Weights of a small audio frame classifier.
Data: trained on synthesized solo parts of chorales (CocoChorales), 39062 training examples, 2.5 epochs.
Rows from block 4 of a small audio frame classifier, named by matrix and row number. Rows with one number belong to one neuron. Each number is 500 + 40 x the weight over its row's rms, rounded and kept within 0 to 999. All counts start at 0. Numbers have three digits each.
Before each neuron's rows are labels from the 100 clips, of 14976, where the neuron reaches its highest value: "strongest on" is what is common among them; "lies over" is the class under the peak. Only what is clearly more common there than usual is listed. The data: synthesized solo parts of chorales (CocoChorales). In brackets: how many of the 100, against the usual share in percent.
# fc1: first MLP up (model.blocks.4.ff1.fc1.weight, 640x160), inputs 80-159
# fc2: first MLP down (model.blocks.4.ff1.fc2.weight, 160x640, transposed), outputs 80-159

strongest on: note E5 (60 vs 7.7); note D5 (44 vs 8.4); note D#5 (33 vs 8.9); violin (33 vs 13.9)
lies over: E5 (49 vs 3.1); F5 (27 vs 3.3)
fc1.239:483507455480508433479503511539523548452504499482547464481487529519480530457487537483564536444482484463433481492519535527500429521510565453528507486480559512509455532497513431516589506480531491443496468421454505581486534471427492467421567532
fc2.239:489467503483483537461448476491536497553498524527425575455531517463491487530483518531453543557472503501516528479430539518483547497523358488497456500543472501430528503491507509558481502471532553548526551559495484470470454504520439538570532518

strongest on: note E3 (89 vs 2.7); tuba (44 vs 8.6); cello (41 vs 9.8); note F#3 (32 vs 5)
lies over: E3 (83 vs 0.9)
fc1.294:522561420482493506417519420480503516521507514495493487498461471491497599513518548554506485539501512488503572567473596484491571585483514509482527486486562581545560533479477557485533507458576483539515447564518561468474505531403517527569449442
fc2.294:492469515453486530543492491527432545543491454455558517439474548484555442526499491522422551459500547493531592455485481606512473470456511531528510538486503515498488529511486439468551455578496503469479552562508501486481523522480457456494453523

strongest on: note F3 (86 vs 3.8); note G3 (42 vs 6.2); cello (38 vs 9.8); tuba (30 vs 8.6)
lies over: F3 (86 vs 1.2)
fc1.370:540480467463463520520489479619497469539438494449431482466458458566461496566497503516462551493520537507467509542486551569427527505490421532505519532539546450479494501451481495484473429497567469486549507575479562483532449493565482428542495605
fc2.370:509482498562489511539497493450513578486532495483525577510587419463557447482518523463504517467498506469474494461525585498527548468445482569482488503485413475470482520466490551496480558494457551548548491474525529496541520468475495529412420471

strongest on: note F3 (96 vs 3.8); cello (45 vs 9.8); note G3 (42 vs 6.2); note A#3 (33 vs 10.2)
lies over: F3 (94 vs 1.2)
fc1.566:509528523529559532541527472493442491586547371530461550506520458499496475515482407559411486492541545461467514465489510462414521456544573513408484477472481461511498473492465454465559491495508487540622565520514574485489464548494545525460507491
fc2.566:436485516509400466529445452528555478484414523412470487522464530514522477462547567443507491511471464530501494467515513556586504552499509532530508567527559550431478567479545551512429446470497573531481455501521457514497514417467502472529445519

strongest on: note A3 (46 vs 8.5); cello (36 vs 9.8); note E4 (33 vs 8.6); note E3 (29 vs 2.7)
lies over: E4 (32 vs 3.2); A2 (26 vs 0.1)
fc1.399:466529509431539627530491425492541470558449534497552459517536531511421519496521433610500488562547485532439568557514561510572486466563525491519469425414524500476499541530414492405479510547471523510502486440511496455539467498462555527518493512
fc2.399:486478592547527404509447524509478494466512456423490533543529454464514552499500535457519515492440450484554514476480441454485501551486480527504536530494501474506489560582568504460499497532485507519578554548520474510501535463502535525502543524

strongest on: note F3 (74 vs 3.8); note G3 (59 vs 6.2); bassoon (44 vs 8.4); note A3 (44 vs 8.5)
lies over: F3 (70 vs 1.2); A3 (30 vs 2.8)
fc1.32:485414473491458507529446481444473425484528483448489510546495476524468532574513492578494504495539518476448555438466574515433577639483512546489525530470473490492536496502480497502512440467487512525569479465574507473464489478489532534532418592
fc2.32:402504487468492525488461505523479527440480487444587513463502605482539435510449488511488510548507484545475522501512465532557499513498497556502504485482501466532516528449549518525498470511475485488410495545487474495530480525499489586514478459

strongest on: note F#5 (100 vs 7.2); note E5 (53 vs 7.7); violin (40 vs 13.9)
lies over: F#5 (100 vs 3)
fc1.13:554497535477562507497500504443550488516477511461428481535555464480484467500580541570435490455526520543483529453485469493459477522437537523447523478506550530504522498500482521498570449484552502458443500458541552457495587513511475492548496536
fc2.13:596586444494508532477475559545487478590552484573594470507479521521509466501589438549530530474506519487503483466492529469475468528423453472519588532499493473470508553531486544455532449504512510465525531539487480453499501514530552492505588466

strongest on: note F#5 (100 vs 7.2); violin (69 vs 13.9); note G5 (27 vs 6.5); note E5 (25 vs 7.7)
lies over: F#5 (100 vs 3)
fc1.333:552580510476585552440494516500480524473480493434516496568535429540482450476585498528485438545532585485431480487554495518504417561494464507474533534461505526468473470452557535471533443502506481500517517476489502475470556471500577534499507531
fc2.333:558517499487552561482447476458463501519466516465422512425464499475444446505545474609494557457522527457500532477545512545392466480418492586488603515465493489462447451489486523486495558503501456485449524490470486465450561507582515557513498436

strongest on: note A3 (58 vs 8.5); tuba (52 vs 8.6); note B3 (45 vs 9.4); note A#3 (34 vs 10.2)
lies over: A3 (42 vs 2.8); B3 (32 vs 3.2)
fc1.210:474503536522538563506487575553412510463475389485491520519565510472502444493470567466435504452463455451519504493473527479472516442507558578522550472515505544482513506506542448473448415524451537511549462497440500509428519516490416550462529506
fc2.210:507549474548475516496447451464553500552502577532475425556572493560494476512534498462476483497521468547378519534499496512520442560467475386399456506533533498486523458523453490492534575523573475474411485478521456514558501503465556489474512555

strongest on: note A3 (69 vs 8.5); cello (42 vs 9.8); note B3 (31 vs 9.4); bassoon (28 vs 8.4)
lies over: A3 (62 vs 2.8)
fc1.470:429514470396476518521471543481527478514430434495466464526440507450485567473564519495497520493486533529524497509514408494498497551469466478462509546509510540556499524464415492523440443553465504542512538456555503509574482467468452531491623498
fc2.470:501423456521498493425474462490465508432544579542540492444501486546558463468434447528511505491508502478462491497457516492483496480535551537501458455510486513448512470505481522407477544475479499499537479520496470454455505485526616511510509532

strongest on: note F3 (91 vs 3.8); bassoon (43 vs 8.4); note A#3 (40 vs 10.2); note G3 (38 vs 6.2)
lies over: F3 (90 vs 1.2)
fc1.220:522482500492472528504541524492573486450520468518494465501521489501583498522548464500469567493485533466453495475472561498500530497450453579518458468418499477483575492524473497504543526460485507525522521494527527426472502542499515536403508482
fc2.220:497408440486475501443452479478438571526429538578549504491513421532479491524495462502473479552546477456529486548528494515477520559511507541433458503476438560488481526460580497524492534458451510442555463524552491509488487481460530579574489543

strongest on: note A3 (99 vs 8.5); cello (82 vs 9.8); note G3 (34 vs 6.2); note A#3 (33 vs 10.2)
lies over: A3 (95 vs 2.8)
fc1.57:535482544468549496552492541545490562490519506485590495462535519519472468484571504466493468504540563529462540481537570508532414511463528511546467529461473531506472431461514494538454529543496444483523459474502535553509480492479499496561526556
fc2.57:502475505534465510443494432477543499462479465453480521453520520431510563504452493563487554584516431511485465459470496523502560504484501437500465440564461474497570532492502558501486547472459464466527511446583403479542482505514529534452525454

strongest on: note E3 (95 vs 2.7); bassoon (60 vs 8.4); note B3 (44 vs 9.4); note G#3 (35 vs 8)
lies over: E3 (95 vs 0.9)
fc1.581:495467600410506485558479614565488511559542463471519491518458465549515370534503503514466521434549436514530449502527434523449568499512495501480541562504423510466473515430559425473454510546489516525481528485465481516540540503563481473505517494
fc2.581:413511482602445540503519465505446515471426531515464412515544461455492587444454458456513508546464499551422561462490467470505473491481552424488489478556535499482492497511478478493526450507453493460445485510500573444460526489441478509526513518

strongest on: note C4 (49 vs 10.7); note C#5 (29 vs 9.8); note D5 (26 vs 8.4)
lies over: C4 (47 vs 3.4); C#5 (25 vs 4)
fc1.498:518487471481546479401507470517468504509478542494496492541508494460499538567492460486452559423545480559508533508424496501474469574521449422471469500474506468536487421453479516440467462507455502521534578534427432520484567505488528447548490493
fc2.498:514609522480457529508446486501483464453482494515539547532468505514538504493533522551543456538434503494555526491485421537507541525464495499456457444488484539471569539521489471504475446507494481393540486496535579548525463465480491566450466446

strongest on: note F#5 (96 vs 7.2); flute (68 vs 8.3); note E5 (41 vs 7.7); note D#5 (35 vs 8.9)
lies over: F#5 (93 vs 3)
fc1.606:507623504546492444474524487516420568488516476452459496454530510488521521516549494487468507518526492499450487495491532476506513552487506449550552502448509571517495481529544469544541502485465538478462442512538417452425559575528531463534485523
fc2.606:526448534520541511525440517530530485510483522601565498488485519433517453481543499568534491515465574498499495560401494538515502415576435521494493480532475484458507450534492478492509523530552512453485599429478589507549513438479478544499527490

strongest on: note G#5 (88 vs 3.9); note F#5 (41 vs 7.2); flute (27 vs 8.3)
lies over: G#5 (88 vs 1.6)
fc1.153:496461481449524476495564496526511498464486439520527510493471472563543529465548490461521469515441515524463532515489483477464493502498479484515477517487535471417511488529441485498460450446428443538559487505569546569450486458448543518567461513
fc2.153:507498504467475554486492550494499522513511489534445525511484516542483441554505480552577519487516511560472451438580463472478492494482507566434533462588486569527469490427547543463501507517503589458463449493484547495481503532561496537408573583

strongest on: note B3 (73 vs 9.4); note A#3 (38 vs 10.2); note A3 (34 vs 8.5); note C#4 (30 vs 11.8)
lies over: B3 (66 vs 3.2)
fc1.149:506541563468486493571417478483538433517538519503464513538467461456489445493501511414465445479545451529430573498513470547542473534465508499591490451481526524476574491474490465529550515474480463448476488415519421524436474425497484492499533513
fc2.149:482527515525535486507535552469469481427481415466556554526525491530558505507536468548507433459530552466508513493474578489530555544492552528487451553474454551508531483540494422551490416610511497472511564508506498451490442525512468523542599538

strongest on: note A#4 (97 vs 10.8); note G#4 (63 vs 9.2); note C5 (33 vs 10.3)
lies over: A#4 (99 vs 4.7)
fc1.344:544476510524510481513473476499559451466503483465515509537490510516485478528506439477493476539522536503493470461492469549529531531484540486436551512499547494511527447422512541532527436525539434496517489506413444490551448498537507483506478488
fc2.344:451518515471544488544496491495491569533423528487497454507470482484465495444492520480498518481589444490528551427536571450466534473500453531507562459576476512468511541471443518484489557498498527521530551510460568572446510501449517540503520542

strongest on: note F#5 (100 vs 7.2); note E5 (47 vs 7.7); trumpet (40 vs 8.2); note F5 (36 vs 8.5)
lies over: F#5 (100 vs 3)
fc1.181:488604485503579551446476563512506480430481459474506489542503527521505480465535443468427476461510465464496509507520526504467453487467443496447596504450461510367436555508482488454451483488541495508497445530512508523457492430576467505526511561
fc2.181:631456555471531474529464508459503492563537497500500465453500439493524441481578526571503531510499503510463513503566430477430497574557544536496446489508564509513542476492516493465631473526484488501485526510454485528478557548489576502497504477

strongest on: note A3 (98 vs 8.5); tuba (66 vs 8.6); note G3 (33 vs 6.2); note B3 (32 vs 9.4)
lies over: A3 (98 vs 2.8)
fc1.226:514509495482508521474498474451474537529487514551585531574536517493500381456532505451414454507454581534432554549519550510514509517525484536564574501431526556447497470518488457486503489454503498546545497436582512575419501513520544556468526555
fc2.226:495482515521506504486422481442499552395585454390508505461482553510498523510500552580560533544470492465562549482516525450541456568526519488470428460542522522536562524478537521506504490537471560451527497484463516569523512506530540541566438491

strongest on: note E3 (41 vs 2.7); bassoon (36 vs 8.4)
lies over: E3 (38 vs 0.9)
fc1.451:526526558461423502556497485553534606482473525567422417567510570490451510533551489489494502563561516583497504457509528472483527458528473460428509512567574489466489450519509461490541530468531414543489543466492534498484518499530486450495498513
fc2.451:407503419534502475438518511492482472522483413527455515516538483465543512507461495552505484460558489490570479540559498544566469487499534470528491480477507515501461481551472472532541500525503496486452431577517512426524483492458542497480511440

strongest on: note C4 (89 vs 10.7); trombone (41 vs 7.2); note F4 (38 vs 9.1)
lies over: C4 (87 vs 3.4)
fc1.98:466430568494486503564494491462500432504468520510511487495550485533474487390482507459432558561523558482518468561471517485464470474545524474475464514529589491535454456462461461508536512481471540589481519517531524505452553488547466540521516441
fc2.98:449558496526495471509454487442494507477520426494504489503468527509473445566481439580543435492452451492531510435562445453475560519429478472535527471483468472510479506497478521571450474431474485447532559554516454502494459474531545514515479537

strongest on: note G#5 (97 vs 3.9); note F5 (65 vs 8.5); note F#5 (43 vs 7.2); note G5 (36 vs 6.5)
lies over: G#5 (99 vs 1.6)
fc1.529:481510478508536461466555544438493512458539503531486507528535484486534443508499420414541436492523454465461570559504464514496481533514571588478503513544523448443524519509479462473505442479471432552517484478462539538473561580455529504518509513
fc2.529:486494524458474462444523466542507458528514503486502419485438463535469537481539564495484528454492528564511527440481463464444470481504405501406484462509543580544498553432518505540519521459503541467520469531433531570495490518473512456440476526

strongest on: note D4 (100 vs 12.5); trombone (74 vs 7.2); note E4 (30 vs 8.6)
lies over: D4 (100 vs 5)
fc1.133:512516512471545495461469556533492448415495480536533462512491525491550643485562545503476530434494463488442532466519479485483528537508479497524458546542502531455556552420565463538485466501524477535457500551512537501478483459487526450486529439
fc2.133:555521476562470540458520449482491531500478539505477478490492496523446447530412503489466467488485518460478479509513485510466522530531447470462520487425510506512529520513490468496506447591539555462462499525445500502489474466487457533532497537

strongest on: note D4 (98 vs 12.5); trombone (65 vs 7.2); cello (31 vs 9.8); note C#4 (31 vs 11.8)
lies over: D4 (98 vs 5)
fc1.21:551502505445485473491501485517481523472462468470416541476477501489514546492497456520472490509460563483531524416498480533392531571467511411450491496543521502493466507470523543535537566550467457469506426500527509522585606519508515461507596535
fc2.21:551484506601487536505462488504499491540490516531518489519514436533491533520503579535446539443471346503459502539507531478543535515572490519500508519458440441489494454559535454455471481427461480516493537464431495440514464495500476524528435443

strongest on: note A#4 (91 vs 10.8); violin (52 vs 13.9); note C5 (49 vs 10.3); oboe (28 vs 8)
lies over: A#4 (94 vs 4.7)
fc1.628:552488494468481514479428503495392464496538512482509507491412506532515497463519474465539455480509509558453490555495514575479541519515499491517508548501498467460518461469530487472444456502470495520441467503550418486545529446462503486506543528
fc2.628:576478545527494492532564461451599457506464532528437463521568447494465440444471472520508497479504566482518495472503450461521450496491520519552525405452437526487525490442425589501613581460506502508539512498512508505445452548532439515519462454

strongest on: note B3 (83 vs 9.4); bassoon (44 vs 8.4); note A#3 (35 vs 10.2); note C#4 (33 vs 11.8)
lies over: B3 (71 vs 3.2)
fc1.557:534554480579464458481547541551562527502491524547538490474533519497493457534511524467475460489500473483488545480546539471554628537502539456415464538568497476473448471609499547522515498480503476470510506454502479544464450410456555416432472499
fc2.557:376538477431462486577510520487427446501540520523459521520506501499533494472417523476552543491466487534454484534547520492441477551474480487516583485441461515445474581400503454514507470456459444490520475533423445483546549585522468538559545489

strongest on: note A3 (100 vs 8.5); tuba (51 vs 8.6); note G3 (37 vs 6.2); note B3 (29 vs 9.4)
lies over: A3 (100 vs 2.8)
fc1.322:572508525442564525468517448479465517502556461525514486510489492488545519480455548515455478556445517584430616438503488472552453407503579520545498571546518525479526510509548490498426512434522477522421559507482512524527528502484469479508504491
fc2.322:446531538519492514521504535527480541461431465477570489543474537538412416468548501532574493484524537442506480541482514537481530630513448455506534520483502487472464436512483465479580546530539562501563458487545469525450493508495557592507517551

strongest on: note G#3 (97 vs 8); cello (79 vs 9.8); note A#3 (37 vs 10.2); note F#3 (33 vs 5)
lies over: G#3 (95 vs 2.6)
fc1.432:515503466521488581534456512486536437465499524494466513450498448520457556562490563496455473510583496567465525517500453498444520527494464524539517453444495546548532458481499461431515552548533545411477438482587542473427444512536494470527528541
fc2.432:599482515447559473494524528537451577446508506592558497595415505529490489505504481528517461514486536493524528545472516591527503489555514455544494536517516467500500467460484531487482515500420439536547553497426498492518470449512481519517496438

strongest on: note E5 (56 vs 7.7); note C3 (43 vs 0.7); note G3 (32 vs 6.2); oboe (27 vs 8)
lies over: E5 (57 vs 3.1); C3 (43 vs 0.3)
fc1.314:479538473511544534549459541535461500461495461472476442516466497471417520476473542509479532519525494509529501499473488585437492551545515414529520556538480480404499528465575571466433521489552527435499520537552535440498572489443453493441453566
fc2.314:521447526502486465457597476468470466522513507484515479531508532511510484549581500439442503462448460521443500561537463518501463480535484518458512519471568492497500474506411450488475480484471479589450496531465510554492537543559509465552521507

strongest on: note B3 (98 vs 9.4); bassoon (48 vs 8.4); note E3 (27 vs 2.7)
lies over: B3 (97 vs 3.2)
fc1.269:497575496451513525427512503489543451478503489521474520453507459531510456529595475502461535447604561514517420514504578510515494467472439467553413479494482548457487550553449555491439461548520561516490535507505483476552476545477505462464480484
fc2.269:527470513462484510574476507557412503479522498479537514495516551492548522444424483434479468492461434510479576521524443472475489513539548511525563564463479470546511478457479474468582511422552542469476503484508520573392472435494505533481510534

strongest on: note E5 (63 vs 7.7); note D5 (28 vs 8.4)
lies over: E5 (59 vs 3.1)
fc1.604:464493491528554506561515485511472496558478535406471513506497419558386498562454516433512469437574459469510488448568553452472493539534510518515510553533494522475436469524455462462493522507563542497494490477453522460492506555488522475450504493
fc2.604:508573439481466443489541504494548486536548434533478520516540481523589507459487509526434487615507520594429546490459455507481470497521522491476494547455570508502513481481544490467517482458519439504595524497495483594504493420477505502479460525

strongest on: note B3 (100 vs 9.4); tuba (61 vs 8.6); note A3 (41 vs 8.5); cello (27 vs 9.8)
lies over: B3 (97 vs 3.2)
fc1.270:527565544519454463579527510466518519513455586528466454491513469504500486541598555501508495435501429525502568498492488482446469494493528509502483476498539477511470480523532461538536494541537515464478453452561498409489449477548522470434543507
fc2.270:477484488468571476491517479499444502524486461507480519544464499505568561475444477500510450481548501440459419507451493516483513540469503452479583550489501522415541506476502511467472543542496507494605564486492549579474519493461474496554518523

strongest on: note A3 (100 vs 8.5); tuba (82 vs 8.6); note G3 (27 vs 6.2); note B3 (26 vs 9.4)
lies over: A3 (100 vs 2.8)
fc1.82:542514557454438490490537508483480515524536464482542507504544472442508519507506529485561503426494485516506500438465526494466459509518506480471440485503499576451540510435573431513516514499475521458431541486448536610463514481490491495509473618
fc2.82:459515501532526518477489488455531509501510501529470498462460443573535482538509482500454528452521540530454511536526509551520479563541496537581497531535496460579478478527396479560459491488471586503530480527518558459549493521546587465463492504

strongest on: note D4 (54 vs 12.5); note D3 (52 vs 2.5); note A3 (39 vs 8.5); bassoon (37 vs 8.4)
lies over: D3 (50 vs 1.1); D4 (44 vs 5)
fc1.326:451492479466539505532476454510465448529456484716546481540533539482451494507464417502530498463572502425568457530519545526469461637437486519484483505433532489536523553473535493484498493442483524466473542454486417490494515530483552514515574549
fc2.326:539495468494519468502496503462495510471524519483516495496532493518486530478524555508492500449396446521501406496476489477434544434595528518490440466550367532499530457558477499517520496565473484550457403503545515517576533469500449496551473480

strongest on: note E3 (100 vs 2.7); note F#3 (44 vs 5); bassoon (44 vs 8.4); tuba (40 vs 8.6)
lies over: E3 (97 vs 0.9)
fc1.329:538466490460544533487509557486482419489489537494578471503521494568566503452523580550492535489506502445531503489484494488484462501549561499564516552484564467588483592545517523519515546527424514468487444500565491439480538530489494530527579515
fc2.329:475465601495507474533466454537542540468432504531508477548521471514460537498454465501522502470507444531456460518491500495468479566466474499513416489517437553528501472471489505495479454546525536492440569513450463538566516478504543490496483526

strongest on: note F#5 (100 vs 7.2); violin (57 vs 13.9); note E5 (34 vs 7.7); instrument: trumpet (25 vs 8.2)
lies over: F#5 (100 vs 3)
fc1.259:487543537504590612485455416466472514495492456580536509554575530480426516439516553502455499482543574456507461513462529519491531522450490497504541467491469543505439476479567489499506520496481536477553602520564509469473502509501577545614479476
fc2.259:528459589468515486500517539542536471519563502470470574499489481554543479445577496503590509582467436540501484472495459527517524515500469500497479558465426519431503507465530569500477496477531496535503505423467533543512589520490484474451498534

strongest on: note C4 (67 vs 10.7); note C3 (50 vs 0.7); note G3 (38 vs 6.2); bassoon (26 vs 8.4)
lies over: C3 (49 vs 0.3); C4 (44 vs 3.4)
fc1.165:472549489576497480443514524484437514464507468505462556567497504461530473564451476570460417446518496482590450561484556468524513501519519464515466456469513468568549505501512500476503437481431425536584465588532544496475506515524557490525497501
fc2.165:517437501519471498530493466513505426549439472444634504532502523593499534502567469478457498545493488509519555489582458546501546460492468508511509508561452508576446485428509492485416560479493596479476565490472524468490524478510588477530498514

strongest on: note A#4 (72 vs 10.8); oboe (60 vs 8); note C5 (48 vs 10.3); note B4 (36 vs 9.3)
lies over: A#4 (69 vs 4.7)
fc1.625:482535559501428483504415617526500474540568439532500526457462504487485541481562504500499505548462489487508492549451471507545509490508543438497528494501495530510457458522485505509509558511553536520500517414441519459558486509417515480450481526
fc2.625:542493423427496482529485455433507538528461519465453468473482521480487443531448425506473500494560495517458471528479488435448436526424525563476538501466470485447521517511550471483499501522546430503562476547550467462516461512601483417439478479

strongest on: note D4 (61 vs 12.5); note G#4 (36 vs 9.2)
lies over: D4 (62 vs 5); G#4 (34 vs 3.9)
fc1.121:531614529461515505432533481521497482481497507522440501524478493507427511472537526480568472456453444490515532550519445477577426439508505362476505539518564535581460488555524445514517542488539466535474459473538467524491501539504484473504553594
fc2.121:470415497508461455545463572487570500541429498490511546437530428486579479550434539527532515566484567501494534476505515485400552541459492551490497469519409441439511514485469552528398460452531539535536519511481505468494506522538470491468441512

strongest on: note F#5 (60 vs 7.2); violin (38 vs 13.9); instrument: tuba (28 vs 8.6); note E5 (27 vs 7.7)
lies over: F#5 (60 vs 3)
fc1.382:563464478420522411469511530507527501561504495541522505476509532504560476456462526554452476611552462503490466530460469572519489523534503465496443511489482483401503469549461549462596453486528450523529486514492503534513520559472474521490439556
fc2.382:491541506519474577528470495528517575468489428480496462491496451499458517493575456479522434455473544559466501485492504537401505529433494494443531456501521471548453499541541473549459481500516523478424429461530520406471543455506470548482578467

strongest on: note D4 (100 vs 12.5); trombone (69 vs 7.2); note E4 (41 vs 8.6); cello (25 vs 9.8)
lies over: D4 (100 vs 5)
fc1.110:543471481459562506457512504477507465449514457515501521426494478571503622494557452508517511426527423508486463454503482501448550520492505504426499585494448464477467451511559446529534509489467520510533507585447446493533451510475476533616545578
fc2.110:494481543515476517489461479425496472476501544530459489502525530541526495593490587491504495492503505547552483551531511560543459496506511510543550457524484612434529533464413478511440452482524505438467464491488512487527528505553542477490477418

strongest on: note A#4 (96 vs 10.8); note C5 (40 vs 10.3); violin (33 vs 13.9)
lies over: A#4 (100 vs 4.7)
fc1.304:508542459433456464534481482506489530534500514534542510503504505494480471542448466555472514476553524531453488496430546535467572561522559444488507490520564416432485527418514461533467482516422497510497502518470520480521579613586529477463476464
fc2.304:512466507578558450418570486509509494486515521452527510526500536444498585469553425417476510479497487494512507518482521504507509400490513527444536491462466459426435479536472546483519563524497565495503427500536482518484453416490502533515531560

strongest on: note B3 (100 vs 9.4); bassoon (78 vs 8.4)
lies over: B3 (99 vs 3.2)
fc1.553:462559503485474524544475408472517467487440447511489503534538500502515567544606474495528439480464406501475484518445569535507490511567519468529486539437483535495542522546491500554474533479483510511500514424445505495518499470496487454550514559
fc2.553:454458578526505466484523573513541495527436535421460493501485499530578484497451503557455556503538500426475554504454458480492513507552549475543558468555510500486422483463560461574543475538487501519508541510500511551447464513537493548429517459

strongest on: note B3 (94 vs 9.4); cello (46 vs 9.8)
lies over: B3 (95 vs 3.2)
fc1.638:542416551513506551603481483544522494489497451521485483452484471529534500602539473463460531510456514467438489472460489466459483546513533517410534437459527470454527476555488509467530523498461530590527549455508509560483590534526470465491526530
fc2.638:482576441469524494454557537469500552488454515474521552460556467501470510400503567564522530498504501493486464474534600513460501469537454510525544540526520493453529495494540458497484524519587417397465443538554518505456491460524469508553509451

strongest on: note F4 (32 vs 9.1); note F#4 (28 vs 8.3); note A#2 (27 vs 0.5); note A#3 (26 vs 10.2)
lies over: F4 (30 vs 3.7); A#2 (26 vs 0.2)
fc1.632:492521522466520507564453441534485456553541528498444499482472484473452514534411548479465509457565471513514570442524502421562507470524569514429548515496487467551534554510532443523489469470490516411462487474512436498476538519491500525498491530
fc2.632:595519463546480521560485533591506499426508458487523548533525493539484521517472477574463520512537516495446483451547492542435521566476492456550418496509470535454536488452499501508488510463549516579539480521479545569518470536553468504493450517

strongest on: note E3 (86 vs 2.7); tuba (68 vs 8.6); note B3 (36 vs 9.4); note G#3 (28 vs 8)
lies over: E3 (84 vs 0.9)
fc1.424:522546471501420493532518496495449520515498507571516526560528508483454538592508469473511471532444523596520491541600466523546484539497524479435495526512575484468491501415503473494509469521555450535565534554493473470541545505505503447471501534
fc2.424:450421498553532427417470514466462516564488578447470488560526485518546538506495491471477486476535506507477494465447500531480527451555525456533529500386525485560594499529527489493457541514471554538435509452483530482492447517467454529495498491

strongest on: note G#5 (100 vs 3.9); note F#5 (44 vs 7.2); trumpet (38 vs 8.2); note G5 (32 vs 6.5)
lies over: G#5 (99 vs 1.6)
fc1.18:501545506439514532503581485473437491475523485509541553507513501529549545569562473499586503551521505539429509417568517487469528519474452519446467438546524517544548430454447423473479497512531491503498543515512543579488532480524567552505530528
fc2.18:469439465505456473465522573484563505566490510479497443417512480462491458519453509507448485507431511496465418535491511513481445501524491526526514504454483510440480594523485547561613500480502523506419439513511582600480469503515483531443479482

strongest on: note D4 (92 vs 12.5); clarinet (47 vs 8.8); note C4 (47 vs 10.7); note E4 (34 vs 8.6)
lies over: D4 (91 vs 5)
fc1.320:596510525461541431600474450444563559443555503551448549441544492509500534470481522459487481463539440482485516521498496477594470597489495497518503460585509512445516450438513532554499502517507498520436508505405468481525485503514485532545481488
fc2.320:522394491586475466465516520545492451478484502561542510513516460541600531543518490446479515473515449535567518493599486494521561483508527488494603524541523501507455507458513427573471495583451457487518425448476520503562520537478500455533506459

strongest on: note C4 (91 vs 10.7); bassoon (67 vs 8.4); note A#3 (43 vs 10.2); note D4 (35 vs 12.5)
lies over: C4 (87 vs 3.4)
fc1.14:503476476439504455499457528580526529512531451544528500591504488468482524517534478487522511546500482522421458517506461462509559565517497457495452496495484538489499548483469448497473481564541407511402523468401523532521490508587501585475464479
fc2.14:498558465559495557491484443483469530523493494394479501464532533528534444507548463456479469476562522566545591426519543536532420484487451442525562490487502482510423442469481478509487532499424508513507441534554480470529458473423502484496547553

strongest on: note G#3 (83 vs 8); cello (50 vs 9.8); note A#3 (44 vs 10.2); note F#3 (29 vs 5)
lies over: G#3 (56 vs 2.6)
fc1.486:478506410468534545447405519522464535440512447383571456498532484518467473522470448562477505570534500520475511504447518483494496509471503526534444466438513521480431499406436475446525528558519506493485563511550539490511539500555477474538629487
fc2.486:516492488565460501521555497487515465485533585539481501445436520512478480471453485467482508460501496482541461568512474546540537458493451564449524518539486623517545467585474558480433465527438515471535496492493512540522489454460515514482417454

strongest on: note F3 (99 vs 3.8); note A#3 (54 vs 10.2); note C4 (53 vs 10.7); bassoon (44 vs 8.4)
lies over: F3 (98 vs 1.2)
fc1.524:514442473498459493452528440526481523542494490489466522449491525504485457505515465474520454508554414485453533507534565554447587602427508538397480500509489501479473548519569509510499385532549495503489490481542580442476487482502464513546471541
fc2.524:465491449558468508524500537479538539500496480492536474607477506432570456484429491518479566503460549529475497452476495465546599449522480555499442462494502504450514537430504504509507503472497550501576536536514407484553459554430483511464505456

strongest on: note F4 (63 vs 9.1); instrument: trombone (38 vs 7.2); double bass (27 vs 1.7)
lies over: F4 (62 vs 3.7); A3 (25 vs 2.8)
fc1.429:460494533457551522593552480491511499510514441466527500516439475485442516556528471527479467511453542567478536483487508510499483523515553477530492573476485493502417543534489484466473522551555506490543511446544542494480544527510514495494536555
fc2.429:552463497491483490490539497504529507481429492497471508521502512486473490513478530508477563545532472473455452443574429518443575579509450489487496468492483456436503534525512498522549502425496508479440484511476482477483462463479478548591405484

strongest on: note G#5 (100 vs 3.9); flute (60 vs 8.3); note F#5 (52 vs 7.2)
lies over: G#5 (100 vs 1.6)
fc1.200:543473449466473453504515476491514549481500478451456479546510434492487454480557449508556472454481492584425480457468492463510492526564471454426521502587486482405499499424451474491505506524502500447506454513465588502525463493467567530518502561
fc2.200:413441500477497523474566495512486507492578543529495508577551560568482545561516485464498541433529450524547504474553486541411454487488483589516447439502553542507527501556492551485528589471498518514483525473441515596491545556430464472431518485

strongest on: note B3 (66 vs 9.4); cello (39 vs 9.8); note D5 (34 vs 8.4)
lies over: B3 (60 vs 3.2); D5 (34 vs 3.4)
fc1.573:551462534358561546533510473530508511483518550428520464508493502555517530560489421528494505488505460493506473512462482516433440525446544529530555510451437510507502461557556464487534471522484440460491484451532498525525507528515518420413507515
fc2.573:489545480514469476487458504490439485504462444556484565521506471480467478465512542488481499540512410562514579432515548533476537495503485407508533468500499489474514483535559498590476470459465452469497486575586557473529468528478442524466480487

strongest on: note F4 (100 vs 9.1); clarinet (62 vs 8.8); note D#4 (39 vs 11); viola (31 vs 8.4)
lies over: F4 (100 vs 3.7)
fc1.414:498519560415502458519501443470485402546431403497534528492529513525501552569535504492559476461577485473486466519404482501457537553561530434508496491521504499500560522545438515521495488487550520529491503576541575475532491461385499457541494452
fc2.414:474579562492515504481546526522515497487427495532578448473510446467536485552485474546491511504480587466474545462490421481526463478505456524533492623499507506590493451467496430571502538480506499501516565442479506512489456477536519488540501503